From a checkpoint of a small image classifier: held-out accuracy 99%, 149.7 epochs.
Rows from block 4 of a small image classifier, named by matrix and row number. Rows with one number belong to one neuron. Each number is 128 + 24 x the weight over its row's rms, rounded and kept within 0 to 255. All counts start at 0. Numbers have three digits each.
After each neuron's rows are labels from the 100 images, of 14848, where the neuron reaches its highest value: "responds to" is what is common among them; "colour at peak" is the nearest of a few named colours to the mean colour under the peak. Only what is clearly more common there than usual is listed. The data: capsule endoscopy frames (Kvasir-Capsule).
# fc1: MLP up (model.blocks.4.mlp.fc1.weight, 1024x256), inputs 0-63
# fc2: MLP down (model.blocks.4.mlp.fc2.weight, 256x1024, transposed), outputs 0-63

fc1.73:154125105171122078076131107142143133146126116137166124149129090168153160168143119130141105112112137136106108161130123105076107161101147154179087105141146093117079129081149149081077111107127126
fc2.73:123161155115100121138142119133081171106149103107139170130145134139107139094145099152094136127132104080136130121172152111168165112113107151082182101140151151126112127144119147137109131135094110
responds to: finding: ulcer; finding: ileocecal valve
colour at peak: orange

fc1.127:145167174115087135198112183086079124126133078153126124099159157112124127078142125130157120126125100093135142101166145089150135129123132121153131121138146149112128129141099129136144137146149120
fc2.127:139131118115128110153136078153134115137158126152153159101145118139170123131141134137100126074108138137110094121108137070066161169140121103140142147131146089158140099098140147088098108122143095
responds to: finding: pylorus
colour at peak: grey

fc1.264:131160111121129200130106142092145128126070105110143128097146161149116124131114109137134139184153138095161173073152122118157151121119159117119136161110121138175127102135124083153136128141146121
fc2.264:095085144152169133107188097108146116141115176150090106139130140127156125154134166170101140114134146096087146139100100126141141081159110131064124135134141152066131155191143152126117139075130130
responds to: finding: pylorus
colour at peak: grey

fc1.529:116097111113128134080157104141141131163103136106118170108122161137122145155121121141158128109148094129116132157120114139115146119105132119169104143152155131138122117106164102097053117136090128
fc2.529:086139139118141132111151119101163132154121138159153100148133106130120096121107131159124168101115110134147122094135109081115145103107149151132084156135107103140139103151146144118104140163094085
responds to: finding: blood fresh; finding: pylorus
colour at peak: pink

fc1.427:169155080151109123124151094131096105118147111111138129151100133108083129143158103092138149104124142132152164151096129148128153133126143098126127129143152151127135094142115135064111097159096099
fc2.427:119120143109119114171115145124071145137175099126100140097135145137129152128114117125132115177079115157114106108146181142139114138131079110136160151129137163159127172093113159165188139121131138
responds to: finding: foreign body
colour at peak: grey

fc1.404:143118132161092127136105153119129136118120104144136151125120151175084140135123118134141085134143167134126096104147169136111120177105154100155117145113152098139140114117122120099158092134139146
fc2.404:149146121095138145127126098081095106136085136114109152107122133124116152139144114134135117112101094145081168155077134113139169101125104118125182111187138208111142137159177107147127134130128098
responds to: finding: ileocecal valve
colour at peak: orange

fc1.318:171132112158057151140118135134124186139088069144155116128130107165112156126135092146158113119084163112100161113153144124094123122094160164153159152155161131195106124106120097110124098155157101
fc2.318:136115074105114108149123113110151098109128121117108143083090160119119151134145095132094146083110114141109225141093107101136103104110135115137121154132149174111110147124139154107127083094130133
responds to: finding: ileocecal valve
colour at peak: orange

fc1.356:160162112114110172151155107089075134163141123103137134112133110117128113128103108153129109095127131109141104124161158126156161121126105154142127115141140153164081092122101142108109078123096149
fc2.356:085108108120154135077122094109147138142086179115097127141117096132156095112150153100108152134139117175161143155109075151150102109106149112110121113146078132110133147171182103098105141149159103
responds to: finding: pylorus
colour at peak: grey

fc1.189:145120121182124085139120081142112134117150108142157157109121076124120152129157108129110065092117152092081118183111167139129159137136133137150113114144158119167118088110149117088122103091131123
fc2.189:117153089124127149103119115137151164135110154117151120177126078103145079171145138143160150101145091142114148118167079100122126106121122161133114118139119165127087101166111137119100131127139115
responds to: finding: pylorus
colour at peak: orange

fc1.367:156173168109092120150117169106107145137158072101130110141144141109133126101158100106117124126128094129158122133131192125125172116116098130106183103153120157158153138125110113107140141143161115
fc2.367:103100110142121131116134056127133127176118116163119158096160145128133157125129128160104097091100139155114132123142120115118141109109160138156100142119134125157085128072158135097117104128133113
responds to: finding: pylorus
colour at peak: grey

fc1.211:138132098123101150155138106130127125152102098130143136108126152136126174122155106118128125112137145126105162097108133127152168154136097077120104159127138137156130082113168080110121096172112161
fc2.211:121127163103116116158103116118104196121125137145139119122156123118131136133132127189139089143095105091120123131158169100129143094123111139130098110127161156109082133147156170128124128097091083
responds to: finding: ulcer; finding: blood fresh
colour at peak: orange

fc1.337:116094143129126108136124094144105136136157108169121117122166106187102150120150092113139127125072151116111133145099128113077121110134120161147151087114162109119122144135123158138109111102147138
fc2.337:129144138122129154131138143066122168126108128108125138103124178100134118150143146134184109143141111119123127122169145140159130128145120165103108152157108137114128090116117194111156135151105125
responds to: finding: ileocecal valve
colour at peak: orange

fc1.398:135135152117111111145115158122036128131126094112152125177170129131131118144165122125137128108125143115150097126128130101125197097132112120094136127120118138148133113166082125121131108107149131
fc2.398:122128124140144126112169124135113132121119136120131188100150175098108144126134157116128132138120121136133148131146117141153148096147145103111134101126109126110127124114112155127122120135095108
responds to: finding: pylorus
colour at peak: grey

fc1.514:115124130148099175131107158096086141128099112109162125114137130151140096105124088144155126145110168075129098143171116125201141113056155154080100146110149141136113119170152121112131101116138146
fc2.514:139149110168122129160142033161129097083096128105124152135135138151112173131125127107096108130117138107135133120140107122111140134128162126194140134138156122168093139081151098107112103152107133
responds to: finding: ileocecal valve
colour at peak: orange

fc1.658:121111132164134147145116139131140138126158127130129099167118121125131103146132140133149096146156109093137069092139144102146142138122117147120119134145139108155116073095102110110089115152115124
fc2.658:146107119145142087125115093164145101130143154162150180136124096127134109121130166094114137130127130146088096181162092133113139130170148116153084100096100106126147138118116139138126122086145109
responds to: finding: pylorus
colour at peak: grey

fc1.324:125078111142111149167129121102089121152101065141125147118179133146121148159151095123151148163123149119123133173133097137099160136119146138130116166150163149147128129101140091120117100179149058
fc2.324:095098083123103127122143112130126138097116098171179125130117090140124130104145081129115128102141146108120190165074114176067144119133159080159138145110149108150105105138112119094133100123110147
responds to: finding: angiectasia
colour at peak: orange

fc1.0:152107116136118129122124140135128142138159154105172135105142106160129126130126144136141115143080138129082115122130142106092135142102131173177097148158154145120121131121181203090096077121137110
fc2.0:100111159143130135123145121145132165116125154140121111150132102129122127119093156162109139114102120071158107155136160108145158116136134148144132102137140107127120115140152149118123140152133120
responds to: finding: angiectasia
colour at peak: orange

fc1.667:140117129154109165142094162114153132160114110161133121113120142158159141159128119124171107157157127120109114098145130105140116145105139139117137177186158137154109126119118116109116085168163126
fc2.667:149139123110140083115121095151135097116123143141107161152117141142094125146126133128127122141141132113049156146135104134127151121151085145108136122117152145116156135142150146125096105084145099
responds to: finding: ulcer
colour at peak: orange

fc1.401:160125160140106138165114151103126113128140130139113106108114117170179128076136128117142083123152131137119085123107147125163104150101139125118136112187122107172089143119140108130117129119126170
fc2.401:073163110138139119126118069132142122097141133155127130152116116136076133140086132168126163124168136113123124091179086095106121093140176159116129156065102143162111156131096142154144159109101114
responds to: finding: ileocecal valve
colour at peak: orange

fc1.434:127135121096109116133112148084050127139146098154137146113178140164131162116147100131171141153139132120098119134133125152121142122108100111116167095155144111129127160160112151135113138126101111
fc2.434:119157119147144122113130146101134121102125137144147095127104084140115102149109128079122153127170100122114086132147141145149125139141122117157133149152084141133149112143114098100113185154136166
responds to: finding: reduced mucosal view
colour at peak: orange

fc1.616:114102164098125075130116125129117132168096152080127154105143135173146153113149146151127120130125121132172114081140126112141132165090115106131119134146157102127122126109170164096084117079123139
fc2.616:120119129131097131126109147147105163093167093149146074116138120113145113155076113113162185194106125135136137141091119123145088146127101123181128141121117132143111157100127120138155154158118137
responds to: finding: angiectasia
colour at peak: orange

fc1.210:112149128137094091159089057127104164128106119155145135126145106194084162089116135124152125151141128096096142154141135138121133124124138154108177117109142125128115125125147109116133122135127122
fc2.210:127114090126145179145122119135140112156147148163138128147092110113143090140079147120120139130175134109121138132106091126134146125145126140164039101122113111113110098148140104153103132121126118
responds to: finding: reduced mucosal view
colour at peak: orange

fc1.438:108108120117105124123131088100091132141155094137133123104145088119154137122135091111114147087127101124111072129111123150120111111126123128184120123142137123172114144143147125121083141075063145
fc2.438:185115129118132082118125159128156111135159145142122121122117123141149109134148128127121123132127136133118132147079110167124096127140087094112145114122155150072154151129150184117127114101151156
responds to: finding: ileocecal valve
colour at peak: orange

fc1.424:124106071101110118117129095136127134155108121159152143160154113140100131131165091152166115140135124119075133131080109147134105123112122088167140151153152111151140140147139102076057095165117128
fc2.424:087101137123133130076111202111140133122099117157144098107145149122144115094104131116165126170145113160137120117150144176113108143099120098103083135155101156156166144150111180116155157125155135
responds to: finding: blood fresh
colour at peak: orange

fc1.64:131098128104099084157105136111106163141136106125134130107102146141155117094118127126161091088146139123150119174136160124135128165106097128169143126168152121133109118155162123111134140079160152
fc2.64:140206109110131109148136112122166127101148158129131126131119142130124097140152142127113138118163092151063130089152107094120133127127116111151134140083111181130140122102108138133152135140120121
responds to: finding: reduced mucosal view; finding: ileocecal valve
colour at peak: orange

fc1.29:167162185101078124187129149118100132142140104131139144089145159129120128114121101143142123141131091096142131089154132112141157162111112095124152160111157134118131100093166178108141123121138115
fc2.29:112117131122124115196116061154105091100156116174136130131141092115136115174135148154128126098091141165157079141123141078107158125151140117139109137138140131102116113099095128155117142102125099
responds to: finding: pylorus
colour at peak: grey; pink

fc1.543:111125142180111122156121097143115140138160105184185146149116109119113142148116112164128085106090143123108112133099144098099176145112112145123159125126159070161086067097114113126148084142137082
fc2.543:076139126144170149146137121089126120168124153115128102103124105132125118109132160126158119119147138106107117116151117128129159110135164105111091168150136140123119070151140135112099150139106136
responds to: finding: ulcer
colour at peak: orange

fc1.675:107139164098102087143167138091094137129131101116137071147140123108155135148125123133156101148091114138150155122146190118137165141093107077127183119136137147146148085118109120132171158113146081
fc2.675:159162134146110117121126093142114139135188129141123131103150129109095138178167145141134072105082128148075110118148168136141118107129113178150142137147122137147117140114109130138144101098123130
responds to: finding: pylorus
colour at peak: pink

fc1.74:133136104173121140085114116129173180113135095201179132149153114125122131100115124125157097160153125091131157124181086124120119144141144116142143122100150080121110102117135122071118089144188108
fc2.74:116149187129105078083156122114067152108109083067128173105148133123103128110138135124141088179108122132137081108118174129162114123125109145116155135117144146146136128135128169144140142106072132
responds to: finding: reduced mucosal view
colour at peak: orange

fc1.719:124144172116092143170126154132130158139165081168133078146167136149146145107118105147149150143080094130152117105199126058147103133126127107098166116112190091120092145100129170133138125154146139
fc2.719:106118160137102113117120118162111156099115097179169156152145131120148146152124105139130080139102150144121083112144151108105139135113129148104142127126153060168074113098121148122153094084138119
responds to: finding: lymphangiectasia
colour at peak: grey

fc1.597:133146188094112117179135127069077181109110088110115111096153180136130129093139117113158095165113098110132141111108159106126169154124103126135178144165158137123143082147164149117139143116099082
fc2.597:129169137152129126131140088125131113140177133133133108115158088128097120164139168136164100093092122111106101117147136112155146102166161152129157132142137141125121121104115117120122121123121124
responds to: finding: pylorus
colour at peak: pink

fc1.106:141152170111097097134091159112102148141185131177152138112150131134088124108159101171141073122149150116096102130130180118140191138122095076121140085135175097137122128111182122128142104081112098
fc2.106:151120105109130141126136141140141125141119137123128104169165136110157105168127157138153184129136098143119131094077081138115112115141118117106126138166102103125138113186109074168106143174132143
responds to: finding: blood fresh
colour at peak: grey

fc1.758:112141097106119158083106118146110123202117148131140171131204118147128168135120102116112123117147126146133152133164116104103128101127151123132173104158111106155124118140114099128106085128106134
fc2.758:161135142118114125138108170130145150137133133140154125150122111133177103079107126097126139173101096145175100117169139112130109167100122118156128083157077088147167136127110111137157146142171130
responds to: finding: ileocecal valve
colour at peak: black

fc1.593:176120137129141145145123144109091132127129099110134108150191111116130139161099116134120098148133120107153108132124123063111164115117094112141119160188139144150122122124160095088081137125112061
fc2.593:120138134164151156107108144159178112158098155133092122142120144089122115151084134127129112110134162145149088122133120149106119123158157138135109113156111128129187119111113098114137144074156186
responds to: finding: pylorus
colour at peak: grey

fc1.77:149134100095121128125119149085124133162145105174148102153138097121122106149145122140130153116123098127147164136106092117152141095104142098193126097108142160123111128146127135102086157137107130
fc2.77:175099114117105144145106137105114122144103087104120102098170128151152171167139105135166092120111162119154162153112143090127120153105128124171124156138169162128131141147160129104114080143100148
responds to: finding: pylorus
colour at peak: pink; grey

fc1.423:146105122125109123151099120147119141144157122177172145149168111154136138184163091125115118121124144140118113148130120137124140110100121147118147118156149098129103122133144090127099072118163123
fc2.423:111116136149144145053156163117129143102111119141156104156105161123133101108078139083140158203153097113123092112120161182119096157119118085107105116115091118147146134167105103126133182146126137
responds to: finding: ileocecal valve
colour at peak: orange

fc1.548:136132118147091179105151125089134149145163109137148128153138130174119098135133119148142104109114114117109140116113109117124131150101161160159128146161178130132114099114111123105072087124124145
fc2.548:097118098125111140085039111117081159118075105078102141075132176127151117169125130097140093148124140135115134128096139168185125153084118124113132175160126173140119094121147084111138135125115143
responds to: finding: foreign body
colour at peak: pink; yellow

fc1.48:131094086178101068164125136138091136106089094126193151115143095135128138088132112090155138155123118130132140131146159114108141122124094122179090135144116154172116125121125186104141146108132111
fc2.48:138113137144158099129095130140135105117188148170133126124145128129160132137138178139118150129082146117089149143095082147119119110151137159094128115136114106112171140153147134110133129097199127
responds to: finding: ileocecal valve
colour at peak: black

fc1.256:108185143126115138148119125067066150133144086120137107137122140149105112078127093099123106135142120100126123109116181112140152135121117116140117144160135155168112099142121120117121123136116117
fc2.256:124106135122112121133135103155112129142128095162156201108177152123110183147131097164116135138099127131123152136115126074142163089127112111118146113106152122145080152073143137120136105148121095
responds to: finding: pylorus
colour at peak: grey

fc1.610:115139117117088113102167137104105132145124095115147114112101133116143124153105130103152110138125113106143123124142165114136192149114127126180107145146142121183135069103126115111113116116091142
fc2.610:094137114080128118143104123086113110120107150138103144120126104141099141098170114108126155137142070154155158140146110139095147108121112104130174106168095155121148137142135125140110141152140066
responds to: finding: foreign body
colour at peak: grey

fc1.104:135152126120081146113060133120128157159102106138108148141199136128103143152153115150160131124135121130143134135119121103141120131124129105091168119110127118107139136138113083140137125164151092
fc2.104:125112080162113111153145109130109104101107093142172150106100140147129150135107102110129112113134145120147138154137111144134116118094141147112129115124145158155099135141115122128111113081135177
responds to: finding: pylorus; finding: foreign body
colour at peak: grey

fc1.49:123118084115113103113115147161107127175147110136143113136155103131123134119181070151128147158080099103137147102134120110099125141125137121133173153108165135135159124102104107136083088153121086
fc2.49:123170169122140144127133157139171150118129114109105125157110142107108089070088169129135158151141094110144103093168105142134131144178124121136138104125096102140147107125083121145148164148128127
responds to: finding: blood fresh
colour at peak: orange

fc1.594:098149121098128173121107144071120132155083121137122097115118163135140128121145098140134118119124097067142187124084123121133138133094117162119132110168128182135136118174135152128109125141134104
fc2.594:143109149128101117122151120110088134141139092100145174109129129122109149094148130139102103130127140131121125142117169133124161147139109095121164116102155104092117104086136181113116099134057108
responds to: finding: pylorus
colour at peak: grey

fc1.681:134120154156120172096102179116109140147121105130135125133120189160103159159175106107167109131148145109131108163178112135144117130117140130116121157166120110142116148117101130113124105141133160
fc2.681:097171127123150119151114068150121145116116139142123136100124105140106146113117143177110134116146120082098133072131102074108162119167168139117145151116134111145115109116137134126116152095095108
responds to: finding: ileocecal valve
colour at peak: orange

fc1.397:143088114148126122131124107128124142166144132174127142109180111150138179129138123165116160097130161161101145154150120084127115120102167160133134133103142107129104122113135146110068066140126113
fc2.397:086130140120103140114151136087098128149084117076102155093134155127132158105149122142129131080124113152130113130176138161109159121154144125103162118149123112107149106150102170141121153117130124
responds to: finding: ileocecal valve
colour at peak: orange