From a checkpoint of a small image classifier: 7.29M parameters, held-out accuracy 99%.
Rows from block 3, named by matrix and row number. Rows with one number belong to one neuron. Each number is 500 + 25 x the weight over its row's rms, rounded and kept within 0 to 999. All counts start at 0. Numbers have three digits each. After the name is the row's rms in percent of the matrix's.
# fc1: MLP up (model.blocks.3.mlp.fc1.weight, 1024x256), inputs 172-255
# fc2: MLP down (model.blocks.3.mlp.fc2.weight, 256x1024, transposed), outputs 172-255
fc1.715 101:539499509504506507497457486503493499504513525494551509492474466488507536447475511531520532490525551546502439485510482477509507510523479508516498522495536480539489495477477507470503494520485545525487500538496516491472487534460474461494580508443497603488
fc2.715 097:478513533504464498515485521467498536519468481553474460470502488502525486505493464485486518481503555485527485510526477516543510514489504526446502433531501517492506447509501477499512544462454524486501454507538496466497483486512526501490442508515463496481
fc1.716 104:487510523509455505542504522453477468487495491524500496476497512474459533540502481489490465509518491547491527470519531511516523514482468530526533500523528508533511482434526517516557486503498526509453474485495441481482475512494526506503482541474506500509
fc2.716 109:487500489470499537466535499474481522533517476494452499453532547498488450479485470473508512462491500492508507520465530455463517472523488498492444501483513522452492527502509486494467429484500520538535519493512520493478543482554497535524512491536543498543
fc1.717 093:551469432493504545504494517488529509494523524486519518484505457468483467515463482541509512518517483540535489458495516531511500477534514499502522528523524517479526498484453509466548498540481514514519485487515468487487489538505486522465529548496490491508
fc2.717 087:513471499508513494502487476478526501480498534501507511505462502480514500527458511498514510500488464486504509437493487456531521514526476528510495493506507535472512516528510511488507483528470493525488490530469546452510520515473515456498542512488483516459
fc1.718 096:516505489510501515470456492477495513479510512543512510514498512483491452505485497498531513511531458499495476501519506487513518491529488510488519525460563498501483511494515514430477497509469521497510523518487517499471547511471501514502529516483484532523
fc2.718 107:455478502509538506528489484477467491491516487521501507478545494480463518548517520525511471488454474501482546520545494512462490509482499537503485519464496529491489510494515537482515476522495502464484492469488488470497499531466546471486508516488493464474
fc1.719 101:541496489474460495478476448499543464506484502533482515535494499523526487539523445468520515523501524523506458484520446523483505548529493519535516503480486505492495525521478538473480488520492539508497531549511518508483537519468465485502502491473515515514
fc2.719 105:485452454533463475492501549492464511481478528495509492505543460499528532510482497472461477521482454532460506477512512525501511504509511520511493558496487528542461479496530487512526508490503562485471508510494490523462468551494489507515484531486520465511
fc1.720 100:519490478470511477537503491489565485481458496538485495490513470487478493491542480530489467513516519522545454478492518519492533517472492522462487507579507451476528516488438508485523528493489538529461454540542482487494532457517471534514507472429504496466
fc2.720 096:502538496511522510477483488503494488492491461476528526500510514492465503457474521531507518521526504526452541488503506483474471508492509467530519516509488440555489533438550486465497484520518454500519540505530486498441440496495478501490519478502443522526
fc1.721 102:511440492545481525516501503482489504489488506496482523486511507533522499550523469470476511510498484512495538454552534499505519503546507494463476541487491538513484491504481507498514504493457506505461484545531518503467495541483530520475516493546517467522
fc2.721 112:490548501494496507522459476519494486486511499502517517494464489486449512483517524485492469526518476512449503517475478540483500522489492496522519462550529478509514481532526460528520537491540535495475523454463506503508481478485470445491483515465520487502
fc1.722 095:510508492488476494501486540499538451487519523513499510443531486511486505499473443512488515524483509585496455514516542521514513471533505501467535490516536458485524480452466494483501520499495526492476442498518448478519493534516489558505473495465485540467
fc2.722 082:500521496503452513506509492489478517498462494517510532463512516494531509537482466509491506505522527484503484498544480453519470512500506532482488487494496494508485480534496528515477484469526498493490545490508553463511496508450495485507530464542445505530
fc1.723 117:504459511512508475535506484495508503522504549479508559504472548481499523534492513496530480503479501545510543504467514469461490509500469503481518492509485515500521516451503507504510433521520496494538473546518481473516550504505513505491511526461471534480
fc2.723 125:478539497529500530518521468530480478514510478464488515492518468494501505498492452500493520555536535470480488503491516516499501500466509432508488521488545473524510465527499488497493507474527495526492502458493549554504494478489508529484510474510475470507
fc1.724 092:503486516460497534526521451460518510487459493493521515552491506498483475522476514481474508518520543498507475468518488503526523543498520515520516522487556504501521557524454524450476493502501532491511518545508540472474518497460453518523546519443524488488
fc2.724 096:514449480537474529469492498489522515497491536531467487465504539523531485537563476500494487500479491482490536461536501512529534508497514496524469473518455540516508449506474478529529519489493525510473489519524446495449482487554516474516512523505490456451
fc1.725 101:507506459497469505521488462482504541495487490502479529472492545467518522539503537510495481448515523478477491489493518517491514485558450497534499507508509485527478499496495476485515472480531516517504549514530450489438487460525527476512502478483542512495
fc2.725 104:513484503492540499458491499509506489490512467462514522514532556530520518476478483514496534517493480485514506489488494460528454521508533508476469502456477513473552542469503491484515499528509494457489473508512567512547444554451531517504512527462506499455
fc1.726 105:526445482509476524476510516514520490503518549491498532499474483478498504549522487479541475538484512545533529490522514504500505502496508527504517474532525549487483489512497523500548499501480492498479454484486509482572543484542463514493497559501523512457
fc2.726 105:509471523481487483532504494527499492520489479463526477498462476499518513451466492499496526461500547487482501477508515480539473500489512487494493528419456480502550512509472515474506495529494456477531487542530496520468422478505549473501515469468495523480
fc1.727 090:519513496497544516519507492534520492509527526506487501485504460504472499508499507555517479490477483464525493503532482501494499501507450485491542507536479470471516493546475508490498503511479534550503497483476507502506553508475555487509522502481469503447
fc2.727 075:538471493509432490460525479459503494500503517471489521490509530482470505503499501477524524518531512558510520489461508501491491527479520555492494498458499493501491487471511507497490491533537461487475479522496520445521484481530471495543553491531495517521
fc1.728 099:537476512457513526454524505495526488479497496507490496473506490513483501525495514481545536503494530498520525517501527476506494535534484509469507420505520464494536511496490506482538482507484523496487463515499519457500511506545543492500515496486497548472
fc2.728 093:483509516486503489517529501480513509501464444546495458513470477534531489457505486479448520465526534489475508493542510484488518496499506458478485517487483466492494510516504502449493480459477467496534496535561510518453482488513502498494473465523470466538
fc1.729 090:508483470546481497519475430482514511493492537506460485500480514484541514548497492505494541530497512462504471468503482504539511516496500499516471533488499514515512527490499503478468480497480542500473498504505543502508523527433495478503523495466540564494
fc2.729 091:509475542544503466476474505524461557484502475473484453482476496535492506501479457489507514469496529500471437494519487493497469501501504471461474504523470483519467439516518488518519561486480507510476485524497493498503455522515473510518464505523430517517
fc1.730 101:518495504468509504515491492482525484499496506536502476503501427530499485545435467501485519498467507513513474515521475510534521506525510525496469470472514527500535504502463505485498513513468531496500491502482495453490496558499501530527545464518509471515
fc2.730 106:525480499548522471501495536518492525510511492476500539432487533513468544495512453534516467490491521493490480459512470525467500486477497483493482543521466496525454473475512512522499540532496530521468477529477467518522505495503484505498503508462505523465
fc1.731 096:543471457482503499506530559495529508490470504531503491490515490498484499511513546497489456506508511536498512467519506547487498517558529506469500506506497460476500499487456495464469506479520510470524457519527508488507468491482489493483516502482537504453
fc2.731 103:554465499499520496472505513506507514495511514501531515473521497499457513512496509491526480472454490502517525440496527494523507486555506491479511489494503479453557510463464504491508503527486447483533434526536529507515516499518517473497491489516476531508
fc1.732 101:513459515519538501464550515478490495473480522499530501547551458502500515506501468512524506475514474517509486465507495489432511515503502521458529507505510530462479508499501565504512503488492463495521472486492534506512543531519488523508517530523526500494
fc2.732 101:503495508485479553488481515517475498513499517525444514497460529468522489523527456503511475493500465512506539530515506487528486484530478532473488508454508542536514433494449485527515507486493545472519496526479474475500530508478508461503521496506476480506
fc1.733 100:500490516495499500523486489474515476459455512504521499506499457467495514530462532499480504510479508522489505483509529481501491539506475507512499504491561488519503487535500553469494494534498524528469504512484515484475498526441525466498525473484508509540
fc2.733 084:528530509488484483512519536471511511488501507519471574448489521504519555508540499504491472473530524492531474487495500559425493504570490547507530491534479476485498544427480483505489482491456483484501491523537483472495536490516503482480469491496539472499
fc1.734 099:515481508491494489519524466465520512466524520483532518508555475509504497492493535495538543499502506500543500478460495500508487512519495544501527501496504474508508605499517525461499447504490465509484501524530518475519482494500486492464508494486529525498
fc2.734 117:555471504520506481485503470495507471487459547489483482549476511520528464503541493506528530483485553492516501465490525450521485543550521503512504463504454502491566511493512543507509483553498441524516507539525519492509473487534490457490525476522502522498
fc1.735 098:512430489505490550530497490503499493502472532502511504530461512499503499469496509504469515494527529494532543473513502530510498483511497511468494547488490545495497550493446499488515520501489518492523476544514554505478502493485494510490540521456486501450
fc2.735 110:523485526534506448475483482463514490478484486522479497484490530490483493525539450487507482519466519448493466473483488505542508514500509506475475451472469473521523493516523513507495528524517502533459487517501496485474492504517494465496513480487451507512
fc1.736 099:577476501513502482528488548480539475468487514519487496485500476506486471506458439487487520514487464525511485454490491492503519527538483516476486511480499509485502485515479510477476527509479496495487470471489505493480490499483516526522516504525524504481
fc2.736 108:504519501498509520529509475510480516479495493464523530497540511444489501492461519503470526514551471487485531496434517508505482507545491480483489508488533510505509518500487494472494473503546512490539536478530537485478545471516473533482546478503504489526
fc1.737 092:471473510486499525526496502476513478482475531517528491470560453452464492494478501497508511532539488560543455473498521510465539495483484500497553517488517455476492485478513505456510418464512480510542481509539453501501499493524493531499519514496499510517
fc2.737 082:540509514478519482468490533493508507467499472469510548489492523528525507497506454514502481487503519509484470489465476491465444512544505502536490472514502475488494491503471497526489494516502531461473520497497531504494547486516491464505472494500513516501
fc1.738 101:491463486532484515510518512485500495484507551470538574552514463477523529502521520483502514503492503504503531503523468547479487504502496517487516526463506522520507494494503521504559447515502463487488519527466510480519505480484527469516550538509494498462
fc2.738 089:470508527517467497503504480494468544518511485483507520507512460488477489508466475549488524532527518482443504491477491512520526486459512479510469520489539510526484488510553514500529518517519493502495502497471480543473423491503517482494486530510494489509
fc1.739 098:487500506524512494544482476490514482487456514515509495502507441481524514515479529466464457517468494475505507470545510510521498517508502511493499499466529497519519489503494527485499488515489551535469499523478510488512498511443500481512497472526494462509
fc2.739 100:487548522463479482523474536477509474503505509520506558444469490503502544475521507507473481497533518537469463504467490512465492487493487511506531466547505488512531526455518472543496492484487489514469511474437489502479478524502524464498470508465525511468
fc1.740 108:514521482515459487510505506502506451504519514533529516481529476495526523499486509512487532478522525542532477516496450505474480486548504550532503508493499464485457534444475516485490489485490499521515476513492466503461508551464506527504553502436527527492
fc2.740 107:465529525505507498515530552478506513486476449497498507468500475550511549442471492491421485503528493472444498514510504523487491523523491462504503554497511501498469516491522484464495518478471551434494524498526511503448456528435503510491497525439483468484
fc1.741 105:487490506500502489507521498477513541507460487482442481524490533487506491519501492458514478476513490462551483494483534483516531495520477494460542483503483517516509525462520494496514490483450495525549510553545490496474506516517547500513503488506500503493
fc2.741 100:503472500467548508510528515512511477484489516532535497476563472540500542509535505499491490490504495482503487470552463538497511531552483516515508505521466468518455530506426510467525506486498514470453485516528512511470523548490523501493477510525474489484
fc1.742 105:491473453538478524511525508502489483493503551470556564566494467491515512503537506476492486526476493501499529499507553527476486505503497528491566555504510531529501516487500519495568465512513454467482503520472523485500485489490470494510491540507499494474
fc2.742 115:483486522511491467509497495489486510496463502507515494454488442471470503531488474518464488486506547491485506491480494502474522514483514488505482496472498477497464492545534537527520533493489504519505470486458473506462483502497504470508499497519478506505
fc1.743 091:540510482532513516458498506517513483442472519517494508546527490520497476450517537556525537490466463507494502432489512496498477554544476493507536504439507486482532517505460514518519480516519473506479473480472515479533471498459502464472522529523499491483
fc2.743 075:487477457467468509539483513478532535519495500514496469545522491479489452462462507498502507507569532494542493501482519476522559500465483527504439498529497526475517523503505496500486509471507477509516496502508497498489516496519480551495440502569534502496
fc1.744 112:538495496485499488480489516483522532492533499513503492484562521490466471485489520539552493459471489507548507516480537503487527497534522524441494436515505507500527490508509501447501486545497521496512441513480454459503520515496516509507510486490510571506
fc2.744 103:508507482491527486490483476484521444485483523495482483523518491550530491482546469470484506486495496530485510492480509479503447528476525514499483469535478487498527507529521512537471501489517526469476526489507511465499466528529442460503504489502464516539
fc1.745 103:512540534489490538485544455486508478492455488512479513502528529503518481486526534460515485510477533455477488493513506491478500503531491503519528496469549479488523567502521497454520442500494509514519527518514545519511541481498539499484486553483510483535
fc2.745 101:487505500514451525483478504486493520503516475508503487477490527496502524520536487520535509519500454519507520471507494548505546495505524508557538511516487543504512434488485436506529515513497546502456514487520460511499473510485511492492477470494497497487
fc1.746 092:522520493546518509474467477496496496434488506536514521501519511510502505459526516540507524477472461500498474457507509498511474532513497523477518482464495500490545487486484520506516490521499483508481464485441484472533482528475497449475514510521471509495
fc2.746 081:492510468485493459505524465503520522513515493503461443515506525545504470485482453480527525519535539473507463521477499468537497516455513490499471506516479524472534513484518494512467537480538505476487478514548502505534498481518465552489487436531521517504
fc1.747 101:478515477490506512490484510460481458474482506514457534508518515513523514491560493516496501501487459500508496484504489484481504507520511522507497479500507524483487497487509526529517435499485483485432481474504498493512496508514484503507479526540516470545
fc2.747 100:511504485517514506491490541480520506480510492478500502484460510483476465522471503513496479552525466503518511492504491485542491504514491507485549543483504485483479503501531502474495526541472529510507550471463508496512494518456515496477567520497474494477
fc1.748 103:495491428494521486511462524482534505516487544506476520471518514531565497538494456506494482490505438492562522485505467530512513485514453520471508491537482499488478517478499496553497499483485513540451466466482503498511529498486515517510510510550481467526
fc2.748 104:450489486443465479503505479480505520479472502514485480478499501495528507475485500510483507479493555531497488515500519507529517503451527503523514521477532464536517533485512515525490482486491453516517497488533474510449457461518480565497455478460480512500
fc1.749 099:478521522466476456472527495483524491505492474512477507473493497465484541523499514516493507535516473491501492532462518499466504507499505509459524464522503493486501522513475473481489469475512541514487499481555514486524520552447513469504503490482513510508
fc2.749 105:525473514490499539495488531524488479479499533506521481535454487478509499525491444475498520455486527485529510444499491518512489520515491510497526499479509470492523480508494542511501513514451451491566480511495493514474501465541517493492481491527453494512
fc1.750 107:531510505522521510493512558485495498502490558480500536483505467487477528521496484494490513442519525543530477505490487487480489485565460510486449499548527541535468500455520527505526487510491513513498507479493496501473502555542480512492480553523472529487
fc2.750 109:489569503516517510556508528480467463483474426495563535495508519489478494496516479486494479492520487518472517468494533529492494524507504480508515491502537488492502502517506499486527510515495524515490558526489509536463503528472516519485473541444540466525
fc1.751 111:489472454527495536549523508480507535509443513485494529509459485488516503498510494451499473489517492513538457475529485527507518493503476498487542526489506506485499518458514506503525498506436478524478500520529494521532500484523531497512477556474514494479
fc2.751 118:492501519482554496532488500510517496512527458529530481498478474485411472522476448519503489506472535471485490512511495495519510511491513491467451494528505485452481516541456518457503537520515503493486453495510497513479524501498495523505483491528451519492